{"dataset": "photos of plants, animals and fungi (iNaturalist)", "image_size": 32, "objective": "flow_matching", "logit_normal_time": true, "fused_qkv": false, "parallel_block": false, "moe": "soft", "num_experts": 4, "slots_per_expert": 2, "shampoo_beta": 0.95, "one_sided": false, "steps": 9400, "warmup_steps": 280}
Rows from block 11 of a small image flow-matching model, named by matrix and row number. Rows with one number within an expert belong to one neuron, the router's apart. Each number is 128 + 32 x the weight over its row's rms, rounded and kept within 0 to 255. All counts start at 0.
Before each expert's rows are labels from the 100 images, of 14848 (inputs lightly noised), where the router gives the expert most weight on average: "top examples" is what is common among them. Only what is clearly more common there than usual is listed. The data: photos of plants, animals and fungi (iNaturalist).
# router: slot weights (model.blocks.11.mlp.router.weight, 8x192, trained with AdamW), inputs 0-191
# gate: expert gate (model.blocks.11.mlp.gate, 4x384x192), inputs 0-191
# up: expert up (model.blocks.11.mlp.up, 4x384x192), inputs 0-191
# down: expert down (model.blocks.11.mlp.down, 4x192x384, transposed), outputs 0-191

# expert 2
top examples: class Aves; phylum Chordata; order Accipitriformes; family: Accipitridae
router.4 [ 70 155 112 106  98  94 173  76 115 117 111  82 118 146 107 129 138 100  77 128  82 144 154 120 117 109 171 121 182 132 147 188  77  79 139 143  96 122 180 151 141 160 117 146 139  89 107 115  96 145 141  87 115 144 122  81 143 104 132  83 157 181 119 147 126 103 170 149  94 113 164 173 120  97 114  74 131  88 121 125 150  94 134 128 102 152 134 120 200 113  78 131 103 163 145 147 117 102 177  71 111 218 177 155 100 112 116 127 143 123  74 124 177 117 125 145 108 142 131  60 135 157 130 128 149  59 167 167 122 140 174 139 175 111 119 151 109 110 100 116 149 142 113 119  94 171 101 152 110 152  77 103 157 180 133  84 178  97 111 148 136  82 134 138 174  97 176 110 111 180 134  90 103  70 117 163 171  92 142  64 107  88  70 199 130 117 121 143 203 144  58 131]
router.5 [ 70 157  98 128 115 143 162 100 102 136 131  88 171 167 117 128  85 113 136 139  82 199  99 156 113  95 127 108  76 161 121  77 130 165 102 138 140 155 120 113 149 140  77 160 115  80 139 106  82 130 139 135  78 111 142 137 167  96 161  58 125 120 170 130 194 151 125 135 104  76 130 160  78 162 159 130 153 144 138 160 149 177 107  96  79  77 104 110 114 148 124 139 100 148 126 152 161 177 103  95 130 117  84 118  53 132  58 151  64 159  82 121 155 155 170 143 110  81 110 154 194 137 167 163 134 132 169 146 121 106 136 137 132 146  94 136  90 149  86 117 136 127 141 195 121 110 129 127 174 124 164 120 160 113 104  82 189 146 106 159 155 173  96 179 106  89 119 144 194 129 102 103 176 145 144 204 172 136 144 111 135  58 100 133 141 125 155  84 146  75  60  92]
gate.3 [108 154  76 159 111 116 110  72 144 103 187 194 161 121 128 137  99 129 111  33 115 156 135 155 143 130 120 149  91 130 115 130 129 101 177  89  70 113  76  98  94 148  70 166 106 169  84 165  56  90 109 145 100 104 142 142 127 138 122  46 111 118 143 138 157 151  64 115 151 112 106  94  81 116  70  79 131 152  87 140 111 136 127 166  79 134 152 161 155 139 117 153 158 171  76 122 117 147  98 120 132  92  99 168 110 106 151  96  79 129 150 177 211 102  65 147 155 154 122 144  50  89 163  99 136 165  55 145 150 163 165 156 110 127  95 152 127 142 138 173 157 147 167 107 137 111  89 147 142 160 143  81 109 117  99 128  72 121 105 137 137 128 125 117 137 120 173 120 106 161 102 168 133 110 173 153 174 135 154 167 147  92 124 166  71  90 102 151 141 132 103 180]
up.3 [111 112 136 169  78  95  65 162 156 120  89 123  67 134 153 116  85  68 135 165 122 109 124  95 121 132 121 100 162 130  93 111 125 165 167 119 100 147 172 166 169 131 130 156 130  53 119 118 101 209 119 120 124 143 158 129 150 128 152 142  73 182 149 154  69  92  70 148 112 185 131 118 135  74 142 143 166 132 175 142 185  94 105 137 160 142 179  95  80 114 122 106  85  83  90 162 132 131 135 208 114  35 158 137 110 166 160 160 183  79 131 115  99 116  68 130 144 166 186 171 170 108 118 119  57 112  74 151 136 142  86 134 119 162 141 145 118 142 131 125 130 176 167 103 120  69 101 113 187 160 105 112  92 112 124 106  90 149 124 142 129 135 125  89 111  95 178 158 121  97 113 163 149 112 138 157 153  81 157 142 169 158 134 133  97 120  98  87 132 169 166 100]
down.3 [107  92 142 153 117 115  60 160 168  96 129 112 109  99 121 106  73 102 108  90 114 110 109 139 108 134 103 122 168 110 113 119 137 120 201 120 105 125 131 150 131 152 113 158  72 111  89 160  53 170 117 109 167 143 153 126 111 106 136  91 115 157 110 192  84 152  84 117 106 131 132 166 174  83 123 121 178 154 207 123 174  65 104 188 138 125 161 144  70 126 122 149 143  92 110 174 126 136 159 135  89  42 150 161  88 175 204 108 122  84 140 154  95  84  47 120 157 180 151 138 144 111 159 117  66 129  57  99  85 131  87 141 156 160  83 166 104 140 129 139 142 172 186 125 163  75  99 148 141 144 129 156  69 108  99 101 120  97 139 134 109 142 109 121 141 110 193 134 110 178 159 157 103 137 168 115 134 113 155 171 175 152  77 125 112  99 116 118 137 134 166 123]
gate.4 [113  88 164  95  76  80 110 139 152 118  87 106 103 117 135 106 190 159 133 139 136 133 167 108 124 151 151 150  81  91 187 149 126  87 138 122 140 148 114 136  99 140 110 161  75 174 113  92 131 132  72  84  84 101 142 156 109 124  97 139 183 174 123 147 124 110  92  18 168 179 174  94 142 155 154 124 173 111  82 145  73 110 131 140 158  56 120 114 165 140 125 144 131 156  98 103 155 182 149 115 149 149 120  65 180 120 101 140 126 125 128  92 110  93 128 116 110 107 131  86 173 144 164 152 102 119 152 161 153 183 141 161  40 140 137 123 153 131 136 160 139 141 141 142 197 127 149  86 108 140 133 191 111 160  87 134 147 136  87 100 138 118 103 204 155 117 124 102  29 126  96  88  88 106  91 126 128 116  75 155 135  98 117 130  84 130 187 102 184 160 120 168]
up.4 [136 159 184 184 150  98 154 140 109 161 158 136 154 131 120 119 172 141 124 132 125 172 146 111  87 127 102 157 115  99 142  93  93 103 146 101 112 134  78 129 167  76 145 203 218 154  64 110 175 141 165  78  98  85 113 125  57 116  72  96 134 193 144 104 129  73 142  99 125 127 105 168 180 152 110 121 108 164 124 168 109 108 143 149 148 100 124 161 144 172 142 109 142 177  97  67  90 128 130 151 103 141  96 104 135  97  85  89 131  81 116 120 116 101  78 138  97  52 121 137 117 148  55 147 137 136 191 108 140 203 141 124 109 151 134 133 126 165 105 205 112 186 170 153 141 169 130 145 118 133 105 137 161 138 106 160 137 127 124 154 155 115 181 156 196 103  91 129  94 150 131 140 172 123 128 121 122  92  19 177 126 145 130 137 126 140 109 115  89 126 117  97]
down.4 [ 84  84 112 130 128 101 109 149 110 107  89 141 184 149 122 160  99 152 128 131 121 143 178 120 168 116 139 119 190 171 135 100 101 103 108 115 159 120 154 140 108 175  93 111 151 170 134 126 122 125 156  89 136 159 147 148 169 141 140 169 174  65 142  85 186 197 139 145  86 143 133 146 141 103 186 146 106 118  77  43 111 161 137 128 133 124 189 161 122 164 156 129 135 153 119  97 130 154 115 154 148 134 123 163 142 191  90 101 145 152 147 124 131 136  74 193 156  87 115 129  84 156 147 114 159  86 144 160 146 171 160  85 194  87 143 129 118 183 150 164 123 152  33  86  73 172 104 132 117 115 130 145 142  99 175 123 104 143 129 116 160 156 182 133  99 166 135 112 194 121 183 160 138 112  52 139 168 184 151 119 151 167  99 144 186 164 190 149 141 180 120 159]
gate.5 [100 147 118 128  72 160  92 137 179 126  94 112 171 169 177 170 148 115 108  83  75  95 162 144 113 128 172 137 138 137 172 166 198 126 177 151 115 124 143 135 103 112 139 166  96 124  97 160  60 133 161 107 170 156  88 144 107  93 123 162 115 100 146  96 115 153 170 120  76 149 146 147 131 155  86 164  89 159 125 148 181 181 149 215  98 180 115 150 231 101 136 162 165 138  89 164 114 101  79  85 103 106  57 136 114 137 142 114  66 128 139 147  64 146 146 115 158 140 140 160 155 171 112 154 148 123 127 169 125  97 112  75 170 183 144 121  79  85 100 155 151  66 110 144 110 106  94  69 110 196 118 121 140 153 121 155  93 183 133  94 126 144  83 122 166 141 138 113 137 146 118 170 156 154 122  84 164 137 116 149 176 137 153 159 161 150 115 103 108 143 148 154]
up.5 [156  50 183 101 159  93  83 100  61 179 152 172 142 102 118 106  87 119 124 148 121 138  90 128 106 121 116 118 148 172  93  59  92 167  98 149 155 147 110 109 151 173  89 100 136 129 144  94 149 155 127 226  65 132 174 102 116 155 147 109 107 187 139 121 138 103  98  96 182 160  91  96 156 143 182  96 131 149 124 129  99  91  98  50 152  93 153 129  23 141 138 104  69 143 139 122  99 147 139 128 183 151 152 130 150 105 171 156 183 124 105  57 210 158 105 127 115 133 134  97 108  92 158 133 119 155 119 115 134 168 154 151 113  86  98 149 164 153 141 126  85 149 151 110 179 162 142 163 142  85 107 137 127  85 118 113 167  92  68 133 153 133 148 146 101 117 137 190 126 137  99 125 106 141 114 164 128 177 140 102 115 111 105 130 142 120 169 109 118 117  78  79]
down.5 [134 135  92 149 138 109 143 163 119 126 130 141 123  94 102 110 132 108 115  77 115 117 127  89 124 160 135  87 182 114  90 169  93  70 117  67 110  67  87  85 109  76 157 136 147 105 138 108 167 136 107  62  99 173 127 144  75 180 130 170 152 137 133 106 184 112 135 124  55 122  94 168 137  48  57 113  98  77  93 142 122 177 141 181 138  80 167 166 181 121 142 133 129 124 150 130 105 122 116 171  88  99 170 131 143 181 128 119 145 125 126  45 111 117 122 137  88  64 182 130 140  77 140 143 107  58 187 128 159  88 100 126 134 125 145 148 122 121 136  94 118  68 164 143 109 122 163 153 117 121 101  77 107 104 105 144 113 132 147 153 149 108 205 106 130 131 126  53  84 158 137 161 125  94 132 181 117  99 146 147 152 163 175 125 183 137 150 109 178 160 167  87]

# expert 3
top examples: phylum Arthropoda; class Insecta
router.6 [146  97 134 157 151 170 129 159 122 182 140 132 116  97  85  40 174 152 197 118 139 163 194  87 133 149 108 132 137  85 121 120 144 147  84 144 102  96  92 132 173 133 121 199 129 154 147 100 128 154  65 117 152 147 114 124 115 106 167 153 105 110 116 139 105 108 167  67  80  62 107 176  92 126 135  95 132 113 121 152 155 135 176 150 119  71 111 204  79 112 129 182 166 116 101 131 119 120  98 127  46 182 146 110 105 131  97 125 109  66 136  92 101  67 167 164 142 109 145 114 150 118 101 170 116  94 209 137 133  97 164 135 145  91  80 165 110 179 129  63  94  96 108 150 140 119 165 154 114 123 112 141 196 121 136 137 105 127 164 149 141 181 172 158  97  91 101 148 113  70 147 111 109  89  89 124 131 140 114 120 159 113 128 166  93 137 117 123 175 187  82 105]
router.7 [121 146 156 227 172 146  96 199 127 205 102 105 139 148 174  64 156 150 168 142 171  90 114  95 198 116 148 150 118 117  86 111 119 107 132 106 183 102  93  71 107 100 186 119 114 158  88 163 107 113 158 108 112 140 133 176 134 114 145 161 145  95 128 135 126 163 146  86 111  91  69  80 124 107 102 107 163  79 144 124 163 100 125 159 140 164 126 104  93 106 154 148 161 119 126 103  89 165  72 166 133 148 170 111 147 178 110 108 112 137 109  78  94  69  96 109 125 101 206 117 124  51 106 106 156 175 121  90 121 125 107 121 131 136  90 140 177 177  96 101 118 167 166 109 116 107 156 160 122 112 144 174 128  90  96 187 109 143 148 120 149 120  86  97 110  95 159  59  83  94 135 130 122 144 146  76 116 182 129 151 127 136 174 147 122 154 162 116 142 143 200 113]
gate.3 [ 93 101 109  20 147 136 184 109  92  77  88  90 127 134 109 157 129  95 127 148  90 119 101  72  78 128 113 140 140  94  95 154 108 135  77 142 117 110 135 116 143 101 142 131 196  75  85  98 167 149 142  41 136  99 131  64  86 156 102 145 128 191 143  76 167 123  89 152  53 102 154 135 130 121 144 136 137 101 149 156 134 129  63 177 124 107 120 144  77 125 112 115 132 124 153 134 153 115 140 139  96 138 106 143 104 128 137 126 108 173 119 153 129 143 155 168 109 105 121  68 115 149 158 139 196 148 106  51  99 111 146 123 115 125 130 125 131  78 111  80 114 127 155 132  87 148  75  88 112 134 114  74 157 137 137 121 174 142 156 170 166 107  98 138 119 171 110  94  70 190 136 118 153 109 116 187  62  78 132  87 159  72 108 142 113 131  95 177 133 182  60 124]
up.3 [133 183 134 131 110  84  88 128 129 135 100 167 155  99 104 114 190 113 205 118 148  92 101 105 142  54 166 158  84 130 152 147 143 109 159  77 136 138 116 174 129 123 179 106 135 153 126  87 102 150  61 119 224 122 117 128 118  64  99  84 146 136 164 109 139 170 106 102 128 116  83  47 101  85 135 129 142 146 132 122  96 117 115 136  89 140 132 117 170 127 159 127 164  83  89 174 145 130  88 103 138  86 122 129 147 147  99 124 178 108 130 135  93 106 174 116 147  78 103 164 111 124 154 176 164 136 177 134 118 109  78 103 141  85  63 102 113 142 106 167 153 110  69 119 190 146 109 100 122 121  92 113 149  58 177 133  81 179 103 150 148  69 166 139  79  86 126 124 147 111 175 141 115  98 125  46 120 127 169 119 133 134 155 141  65 131 101 185 115 143 176 147]
down.3 [162 195 156 196 129 100  88 139 120 141 137 156 146 116 139  94 181 130 100 119 168 131 162 119 150 149 121  96 111  57 120 134 100 183  92 187 114 183 191 141 108  93 136 155 118 123 105 107 121 105 118 170 193 145 151 137 132 108 111 158 150 141  81 121 137 103 147 110 158 143  61 122 130 152 128  75 166 112 156 139 121 139 210 108 102 134 147  93  98  86 140 145 109  78  64 131 100 169  99 101 124  93 100 128 166 155 138 133 164  83 162 159  98  42  99 145 108 108 132 129 138 113  94 122 130 165 158 143 166  58 127 124  83 156  91 111 128 184 126 176 204 143 166 103 146  87 126 135 159 114 142 121 111 139 127 176 116  92 232 149 136  97 183 110 133 116 116  76 116  94 108 151 101  92 108 126  95 181 127 162 104 111 180  80  69 115 137  98 129 180 129 105]
gate.4 [210  94 100 151 137  98 152 199  91 128 143 129 181 144 140 141 100 116  64 129 122 127  99  64 101 141 153  95 127  67 175 153 161 128 172 127 154 152 197  94  94 113 144  86  58 118 147 143 147 117 129 124  84 154  60 130 160 130 131 227 107 109  69 158 160 116 123 131 115 105 134 115 127  92 113  98 191 136 190  83  76 140  92 182  84 133 158 143 147 140 113  76  99 102 138 139 123 137 130 106 165 108 138 129  91  64 161  83 147 121 117  53 124 130 115 126 106 128 188 146 145 110 118  82 135 155 172 105 136  57 120 140  80  80 100 104 150 170  97 145 138 179 135 146 126 105 146 118 153 152 153 150 109 107 161 161  96 141 117 111 159  90 140 132 130 102 147 125 129 138  86 116 131 135 189 164  72  44 135 159 106 114  69 145 114 153 155 118 101 129 164 110]
up.4 [ 95 129 130 130  69 114 131 117 123 145 129 142 110 151 158 167 120  74 128 190 105 119 139 144 132  82 152 112 134 153 111 108  90 135 127 163 106  89  75 155 175 150 137 118 136  51 103  71 127 166 159  94 233 118 115 150 173  89 134 133 124  86 179 110 167 138 132 177 149  93 138 170 159 103 165  93 131 144 130 202 158  71 130 166 168  99 100 123 117 177  78 103  58  95 108 106 140  90 147 201 157  91  62 136 102 121 176 143 142 104 132 194 128 126 128 108 143 126 112 174 153 148 116  87 136 176 130 146 101 118 145  94 136 122 136 131 108  98 112  89 109  96  90  92 137 102 136 164 122 150 104 139 165 151 161  97 132 119 114 163  71 189 197 146 118 165 160 103 110 157 127  78 103 122 133 155  97 153 160  90 178 155 182 130  86  68 129 175 141 123 169  66]
down.4 [119 146 119 120 119 132 104 128 138 179 126 157 121 115 163 169  97 141 131 158  76 168  83 161 188 143 167 188 158 148 134 126 126  90 103  71 130 161 110 178 143 139 112 208  87 104 145 202  54 138 134  83 103 151 118 131 149 148 124 159  97  66  89 130 124 171 143  70 112  99 127 114 146  86 123 172  93 144  64 188  75 125 130  82 178  66  96 146 147 150 139  93  68 124  82  81 188  96 134 101 124 180 144 149  69 143 124 131 186 115 102 172 103 146 162 110 140 115 132 120 113 186 171 125 115 118 142 128 130 153 131 125 133 172 108 149 129 172  91 167 124 159 137 125 101 117 105 102 123 105 100 133 121  96 152 137 132 127 162 127 159 164 125 124 183 107 106 127 195 124 110 139 145 154 119 102 180 134  66  64 138 134 108 166 192  92 122  75 200 162 149 169]
gate.5 [136 122  85 114 133 156 139 150 131  97 122 144 128 188  76 114 148 173  78 164  89 143 143 107  90  92  47 201 122 169 172 134 160  78 123 155 150 116 127 128 157 103 133  89 148 123 171 190 117 137  44 132 130 184 147 116  79 128 121 173 143 127 149 130 139 114 145 111 124 146 190 121 163 175 173 138 130 108 128 197 142 150 111 123  90 130 161 128  91  93 146 122  95 161 128 123 169 144 156 153 161 148 149  99 169 137 134 114  44 111 133  69 104 171  82  91 150 148 114  87 102  97 149 113 122 101 156  73 109 104  64 161 118 110 112 179 117 112 128 145 109 178 153 128 143 177 141 116 106  91 162 188 155 135  97 127 107 134 144 144 101 142 149 171 169 133 143 153 150  68 119 142 179 117 101 149 139 104 168 148 203 139  37 137 174 142 206 139  97 123  77 111]
up.5 [ 98  49 128 119 127 154 161 152 175 154 151  97  96 175 106 105  85 228 174 205 105 138  89 117  73 106 123 161  80 153 120 122 116 169 152 117 114 148 109 153  97 129 117 156 159 111 119 192 143 149  99 178 149 116  87 113 101 162 127 168 155  97 118 139 130 130 144  93  61 126 161 190 193 150 178 143 122 103 146 129 110 105 149 130 149 116 172 136  88  93 177  65 151 148  98 177 132 162 101 134 120  82 122  89 152 127 139 110  95 157 161 115 119 161 137 154 126 154 110 143 151 109 147  97  93 128 162  29  83 125 113 168 112 128 128 131  96  96  98 102 155 197 115  73 153 182 150  89 180 111 179 182 167 124 145 138 127 139 158 122 123 145 112 141  97 167 146 147 146 127 108 188 159 143 126 149 120 147 140 121 178  79  78 136 175 102 154 137 121  93 115 198]
down.5 [ 76  65 155  80 130 145 171 143  96 114 141 148 142 185  97 124 115 182 140 154  83 136 113 125  32 110 157 128  89 164 154 160 172 119 140 125 112 164 136  98  96 122 119 164 168 106 146 107 161 144  77 123 129 127  95 117  95 169 136  75 107 171 156 107  92  91 167  82 107 143 183 153 108 124 186 131  66  88 127  90  72  64 120 165 111 162 171 151 132 104 159  90 111 125 129 167 111 153 172 122 131  72 149 134 165 110 104 138 104 148 122 147 132 160 124 149 138 155  92 151 202 104 142  96  74 136 154  93  95 107 138 145 180  57 167 166 119  87  84  95 114 178 104  69  99 158 159 100 130 125 167 151 135 137 174  57 153 148 141 129 108 163  99 165 121 184  65 131 166 115  94  94 114 137 171 144 123 109 132 107 177  98  69 140 118 152 149 152 139 112  82 135]

# expert 1
top examples: order Passeriformes
router.2 [117  99 101  74  77  99 164 189 162  88 160 118 120 111  89  93 142 142 132 139  84 134 159 168 122 158 165 121 113 156 175 104 155 152 144 160 102  76 142 131 174 104 142 156 175 131 109 141 112 127 144 126 150 170 121 111 119 144 146 108 104 129  61  95 115  89 167 137  86 105 189 155  89  81 117 191 105 113 128 120 161 120 129 153 168 100 153 146 112 138  90 165 130 145 116  66 114  88 150  80 120 189 144 162 140 105  74 138  83 124  99  86 134 169 148 212 126 110 123 107 168 113 142 120 145 135 191 112 152 128 130 125 128 116 166 170  80 101 141 106  53 173  98 169  78 110 175 101 112 148 110 147 204 130 118 127  95 147 121  54 114 130 148 178  76 125  77 160  92 143 141  72 105  84  88 156 137  69 161 111 139  79 101  79 161 149 158 152 185 166 162 122]
router.3 [111 165 106 122  99 195 127 112 100 167 125  61 158 128 146  89 193 120 137 104 120 158 166  87 135 101  59  98 110  70 134 102 114  94 103 143 135 138  78 130 137 111 131  89  83 136 120 120 138 157  76 156 159 145 128 172 185 132 115 117  69 118 184 182 196 140 128  85 109  53 122 125  68 105 106 121 133 132  90 157  91 129 142 112  95  74 114 139 184 127 133 150 160 150 153 118  96 139  43 156 117 151 101  86 144 110  68  96 129 113 174 144 166  77 145 187 145 118 156 136 184 136 154 170 159  89 166 116  88 129 152 162 124 100  72 148  99 132 115  86 110 138  96 182 160 112 104 181  88 115  84 108 175 175 166  88 154 171  96 107 146 173 162 151 141 110 145 138 116  92  84 107  83 183 158 128 118 146 136 145 141 109 134 168  98 156 171 146 174 121 117 111]
gate.3 [163  56 105 188 132 141  84 147  98 172 116 109 165 138  69 172  90 116 111 101  95 135  57 165 113 194 155 154 171 199  60 121 113 154 119 105 147  45 119  92 124 140 104 129  98 131 102 100 102  95 136 163 112 114 140 121  84 119 110 141 128 115 117  60 130 197 113 178 185 101 126 110 126 160 111 143 123 180 151  87 103 136 108  59 109 114 174 145 118 164 123 135 126 123 171 157 144 116 172 102  72 163 142  70 131 103 185  80  91 166 154 158 130 122 109 140 149 136 121 125 157  91 126 198 171 117 118 151 124 109 153 124 131 190 151 113 105 126 110 132 136  89 137  73 126  85 124 158 140 166 178 138 111 164 113 146 110 162  63  74  88 132 108 135 130 118 176 105 173  75  89 104  89  86 135 162 146  76 120  89 167 170 135 158 118 123 117  84 135 139 154  96]
up.3 [143  82  93 153 101 141  78 139 121 172  75 114 133 115 142  90 170 128 165 189 107 133 164  95 146  82  79 179  95 121 170 133 180  97  89 124 124 156 119 118 138 134  89 146 145 176 164 141 121 150  98 184 140  95 161 149  99 109 152 160 120 189 143 129  87  97 117 120 110 114 169 136 139  95 127 138  92 144 176 100  90 137 141 128  96  93 132 154  96  86  83 151 117 109 138 145  96 123 156 198  93 161 113 124  95 128 134 109 186  85 159 154 126 105 162 139 168  87 147 105 136 145 137 110 137  99 182  81 169 157 155 180 104 150 176 174  85 131  85 102 123 143 164 153 122 165 120 101 106 169 105 134 170 224 123  86 135 153 138  64 128  66 147 138 132 124  76 142 102 129 123  64 173 159 174 142 128 136  64 113 154 103  64 164 161 204 126  69 142 182 109 108]
down.3 [ 80 129 108 158  81 144  90 137 127 102 146 154 126 129 147 126 145 139 130 144  84 122  85  96 121 123 131 152  88 118 156 136 106  88 154  87 153 171  90 182 106 198  93 113 114 186 139 155  81 144 152  85  77 124 148 135 128 158 115 160  76 120  74 102  78 119 148 117 103 106 188 173  99  91  97  97 112 115  96 101 180 155 147 134  82  73 104 126 126 136 129 139 178  47 182 126 151 166 127 114 104 189 203 124 116 129 121 158 122 143  93 129 127 153 120 204 114 140 152 123 128 159 140 134  87 168 132  56  65  98 139 160 156 175 136 148 126  85 139 144  66 118 157 149 170 126 127 136 165 192 119 117 114 140 160  72 196 164 129 106  89 166 168 163 162  95 111 127  78 127 112 119 127 187 113 167 106 122 129 141 138 101  68 167 181 133 188  73 158 117 148 103]
gate.4 [116  81  75 195 121 104 139 116  77 101 163 147  81 142  90 112 152 139 147 145 167 123 139 148 162 115  71 116 148 161 123 169  85 161 160 128  93 156 144 199 125 122 170 185 101  96 159 144 166 156 148 153 108 121  74  99 144 143 139 158 120 148 152  91 103 183 117  94 130 115  85 169 145  95 111 145 163 164 201 158 145 123 144  94  75 126  82  97  62 125 132 191  84 146 139 141 157 149 161 135 105 136  46 184 154 121 109 177 116 159  94  58 175 126 152 123 160 159 196 113 157 150  90 140 103 196 133 113 147 132 151  95 119 153 157 117 126  89 131 161 129 121  89  32 153 135 113 157 131 122 155 110 119 126  89 106 144 117 119 125  27 125 113 123 104 111 125 147 158  95 179  95  72 118 145 135 140 106 100  72  87 142 136  96 104 114 101  84 133 149 120 155]
up.4 [129  99 116 142 102 124  70 107 103 127 159 157  81  98 134 172 150 140 100 137 138  90 183 145 158 148 127  80 120 160 108 142  52 127 171 148  86 150 158 165 115 106 146 180  80  63 175 109 179 149 136 160 108 139 130 135 106 150 130 172  77 161 123 130 144  98  52 110 127 132 154 163 126 125  97 165  78 101 161 144 107 145 144 107 142 135 110 118 107  82  86 208  63 103 142 137 109 132 158 137  43 164 105 137 102 108  96 186  82 183 114  62 165 153 142 112 160 133 169 108 128 176 151  92 118 138 151 103  85 111 169  95 113 119 190 156  96 114 146 140 102 170  91 112 144 158 109 133  61 158 167 110 122 144 103  75 133  87 133 177 111 115 120 167  97 117 114 156  81 106 201 113 108 143 124 152 142 150  91  91  98 167 128 139  39 117  95  82 140 160 123 111]
down.4 [145 105 148 172 161 162 179  64 169 130 120 153 107 113  79 138 141 173 129 109 134  80 145 147 162 151 115 143 113  97 132 128 171 160  98 159 136  87 150 141 111  94 138 122 157  97 105 130  87 111 138 144 152 117  73 109 112 158 137 145 168  53 145 130  88 119 111 113 164 107 165 131  63 140  99 166 130 180 111 124 142 123 114 112 153 140  89 178 141 139 128  81 104 138 154 110 112 131 140 156 146 108 160  75 147 100 142 222 189 159 108 164 169 128 159 141 116 118  72 130  80 112 142 109 137 135 193 174  80 149 105 127 121 112 167 126  84 113 153 134 122 105  80 158 188 140 157 125  89 137 149  71 151 113 128 144 107  93  70 197 108 100  56  25 106 203  80  81 131  95 180 162 144 103 100 105 176 148 106 143 101  90 156  79 100 142  70 128 114 154 126 127]
gate.5 [100 130  96  89 174 113 177 126  97 117 149  85 126 114 146 158 145 100 150 141  73 132 127 156 100 114 114 129 144 110 123 149 127 124  99 104  84 209 146  87 123 174 122 166 106 127 126 103  88 141 103 144 114 111 127 138 114 110 108 174 132 121 142 160 157 188 165  82 104 134 136  91 134  89 100 141 124 140 134 170 148 132  96 130 134 134 103 137 127  81 171 148 116 122 188 124 138 106  99 107 100 106 206 200 167 127 166 155 142 133 194  93 124 173 194 131 159  74 127 171 128 104 153 180 122  89 144 145 132  72 113 203  93 167  91  64 135 142 112  67 103 151 130 102 123  95 157 122 177  96 168  80  86 158 109 141 162 116 144 102 134 164  97  55 149  59 147  96 116 131  90 138 159 133 105  88  88 175  95 119 196 125  79  60 164  31 122 114 122 110 121 131]
up.5 [112 160 102 134 103  88 132 151 146 152 189 169 153 170 100  97  93 102 138 157 117  83 164 145 188  99 174 156  82 180 168 184 195 100 115 139 196  82 159  93 134  95  98 124 139 103 164  73  75 138  59 129 137 161  94 138 123 122 138 203 153 151 146 107  78  67 131 170 126 152 177 186 115 117 136 130 113 134 145 106  98 110 101 103  80 123 157 123 132 147  80 140 179  70 105 168 187 146 149 123 182 158  79  87 150 131 162 125 117 120 120 156 153 127 106 128 122 165  99 125 125 193 120 105 152 162 145 167 130 160 117  97 141  48  80 158 137 104 108 157 167 129 125 123 116 110  76  85 112 135 112 163 175 135 168  97 166  95  91 108 154 125 131 158 102 152 141 144 124 114  88  86 129 122 189  89 125 127 146 114 107 150 188 196 116 186 135 129 138 137 171 150]
down.5 [129  99 142  95  87 174 147  78 108 104 166  90 121 158 123 161 131 182 152 101 119 152 113 137  95 136 119  98 159  95 124 120 134 158 154  95  59 162 139 135  57 108 166 109 104 102  59 117 177 123 123 147 178  73 158 109 108 121 119 134 123  85 140 111  67 120 123  87  60 122 155  87 167 169 153 144 194  71 152 150 165  74 136 147 142 119  77 169 131 108 178 128 128 125 155 150 100  82 139  61 117 111  89 131 148 123 127  99 169  89 103 126  72 103  98  77  69 149 122 154 161 122 128 168  52 132 149  89 134  77 127  74 129 156 160 128 111 142  94 185 117 103  99 119 144 120 200 195 118 152 115  91  82 181 154  96 180 117  65 113 145 174 162 169 146 111 158 120 126 192 139 116 133 137  78 103 118 128 111 109 167 117 131  94 142 120 159  81  95 122 138 125]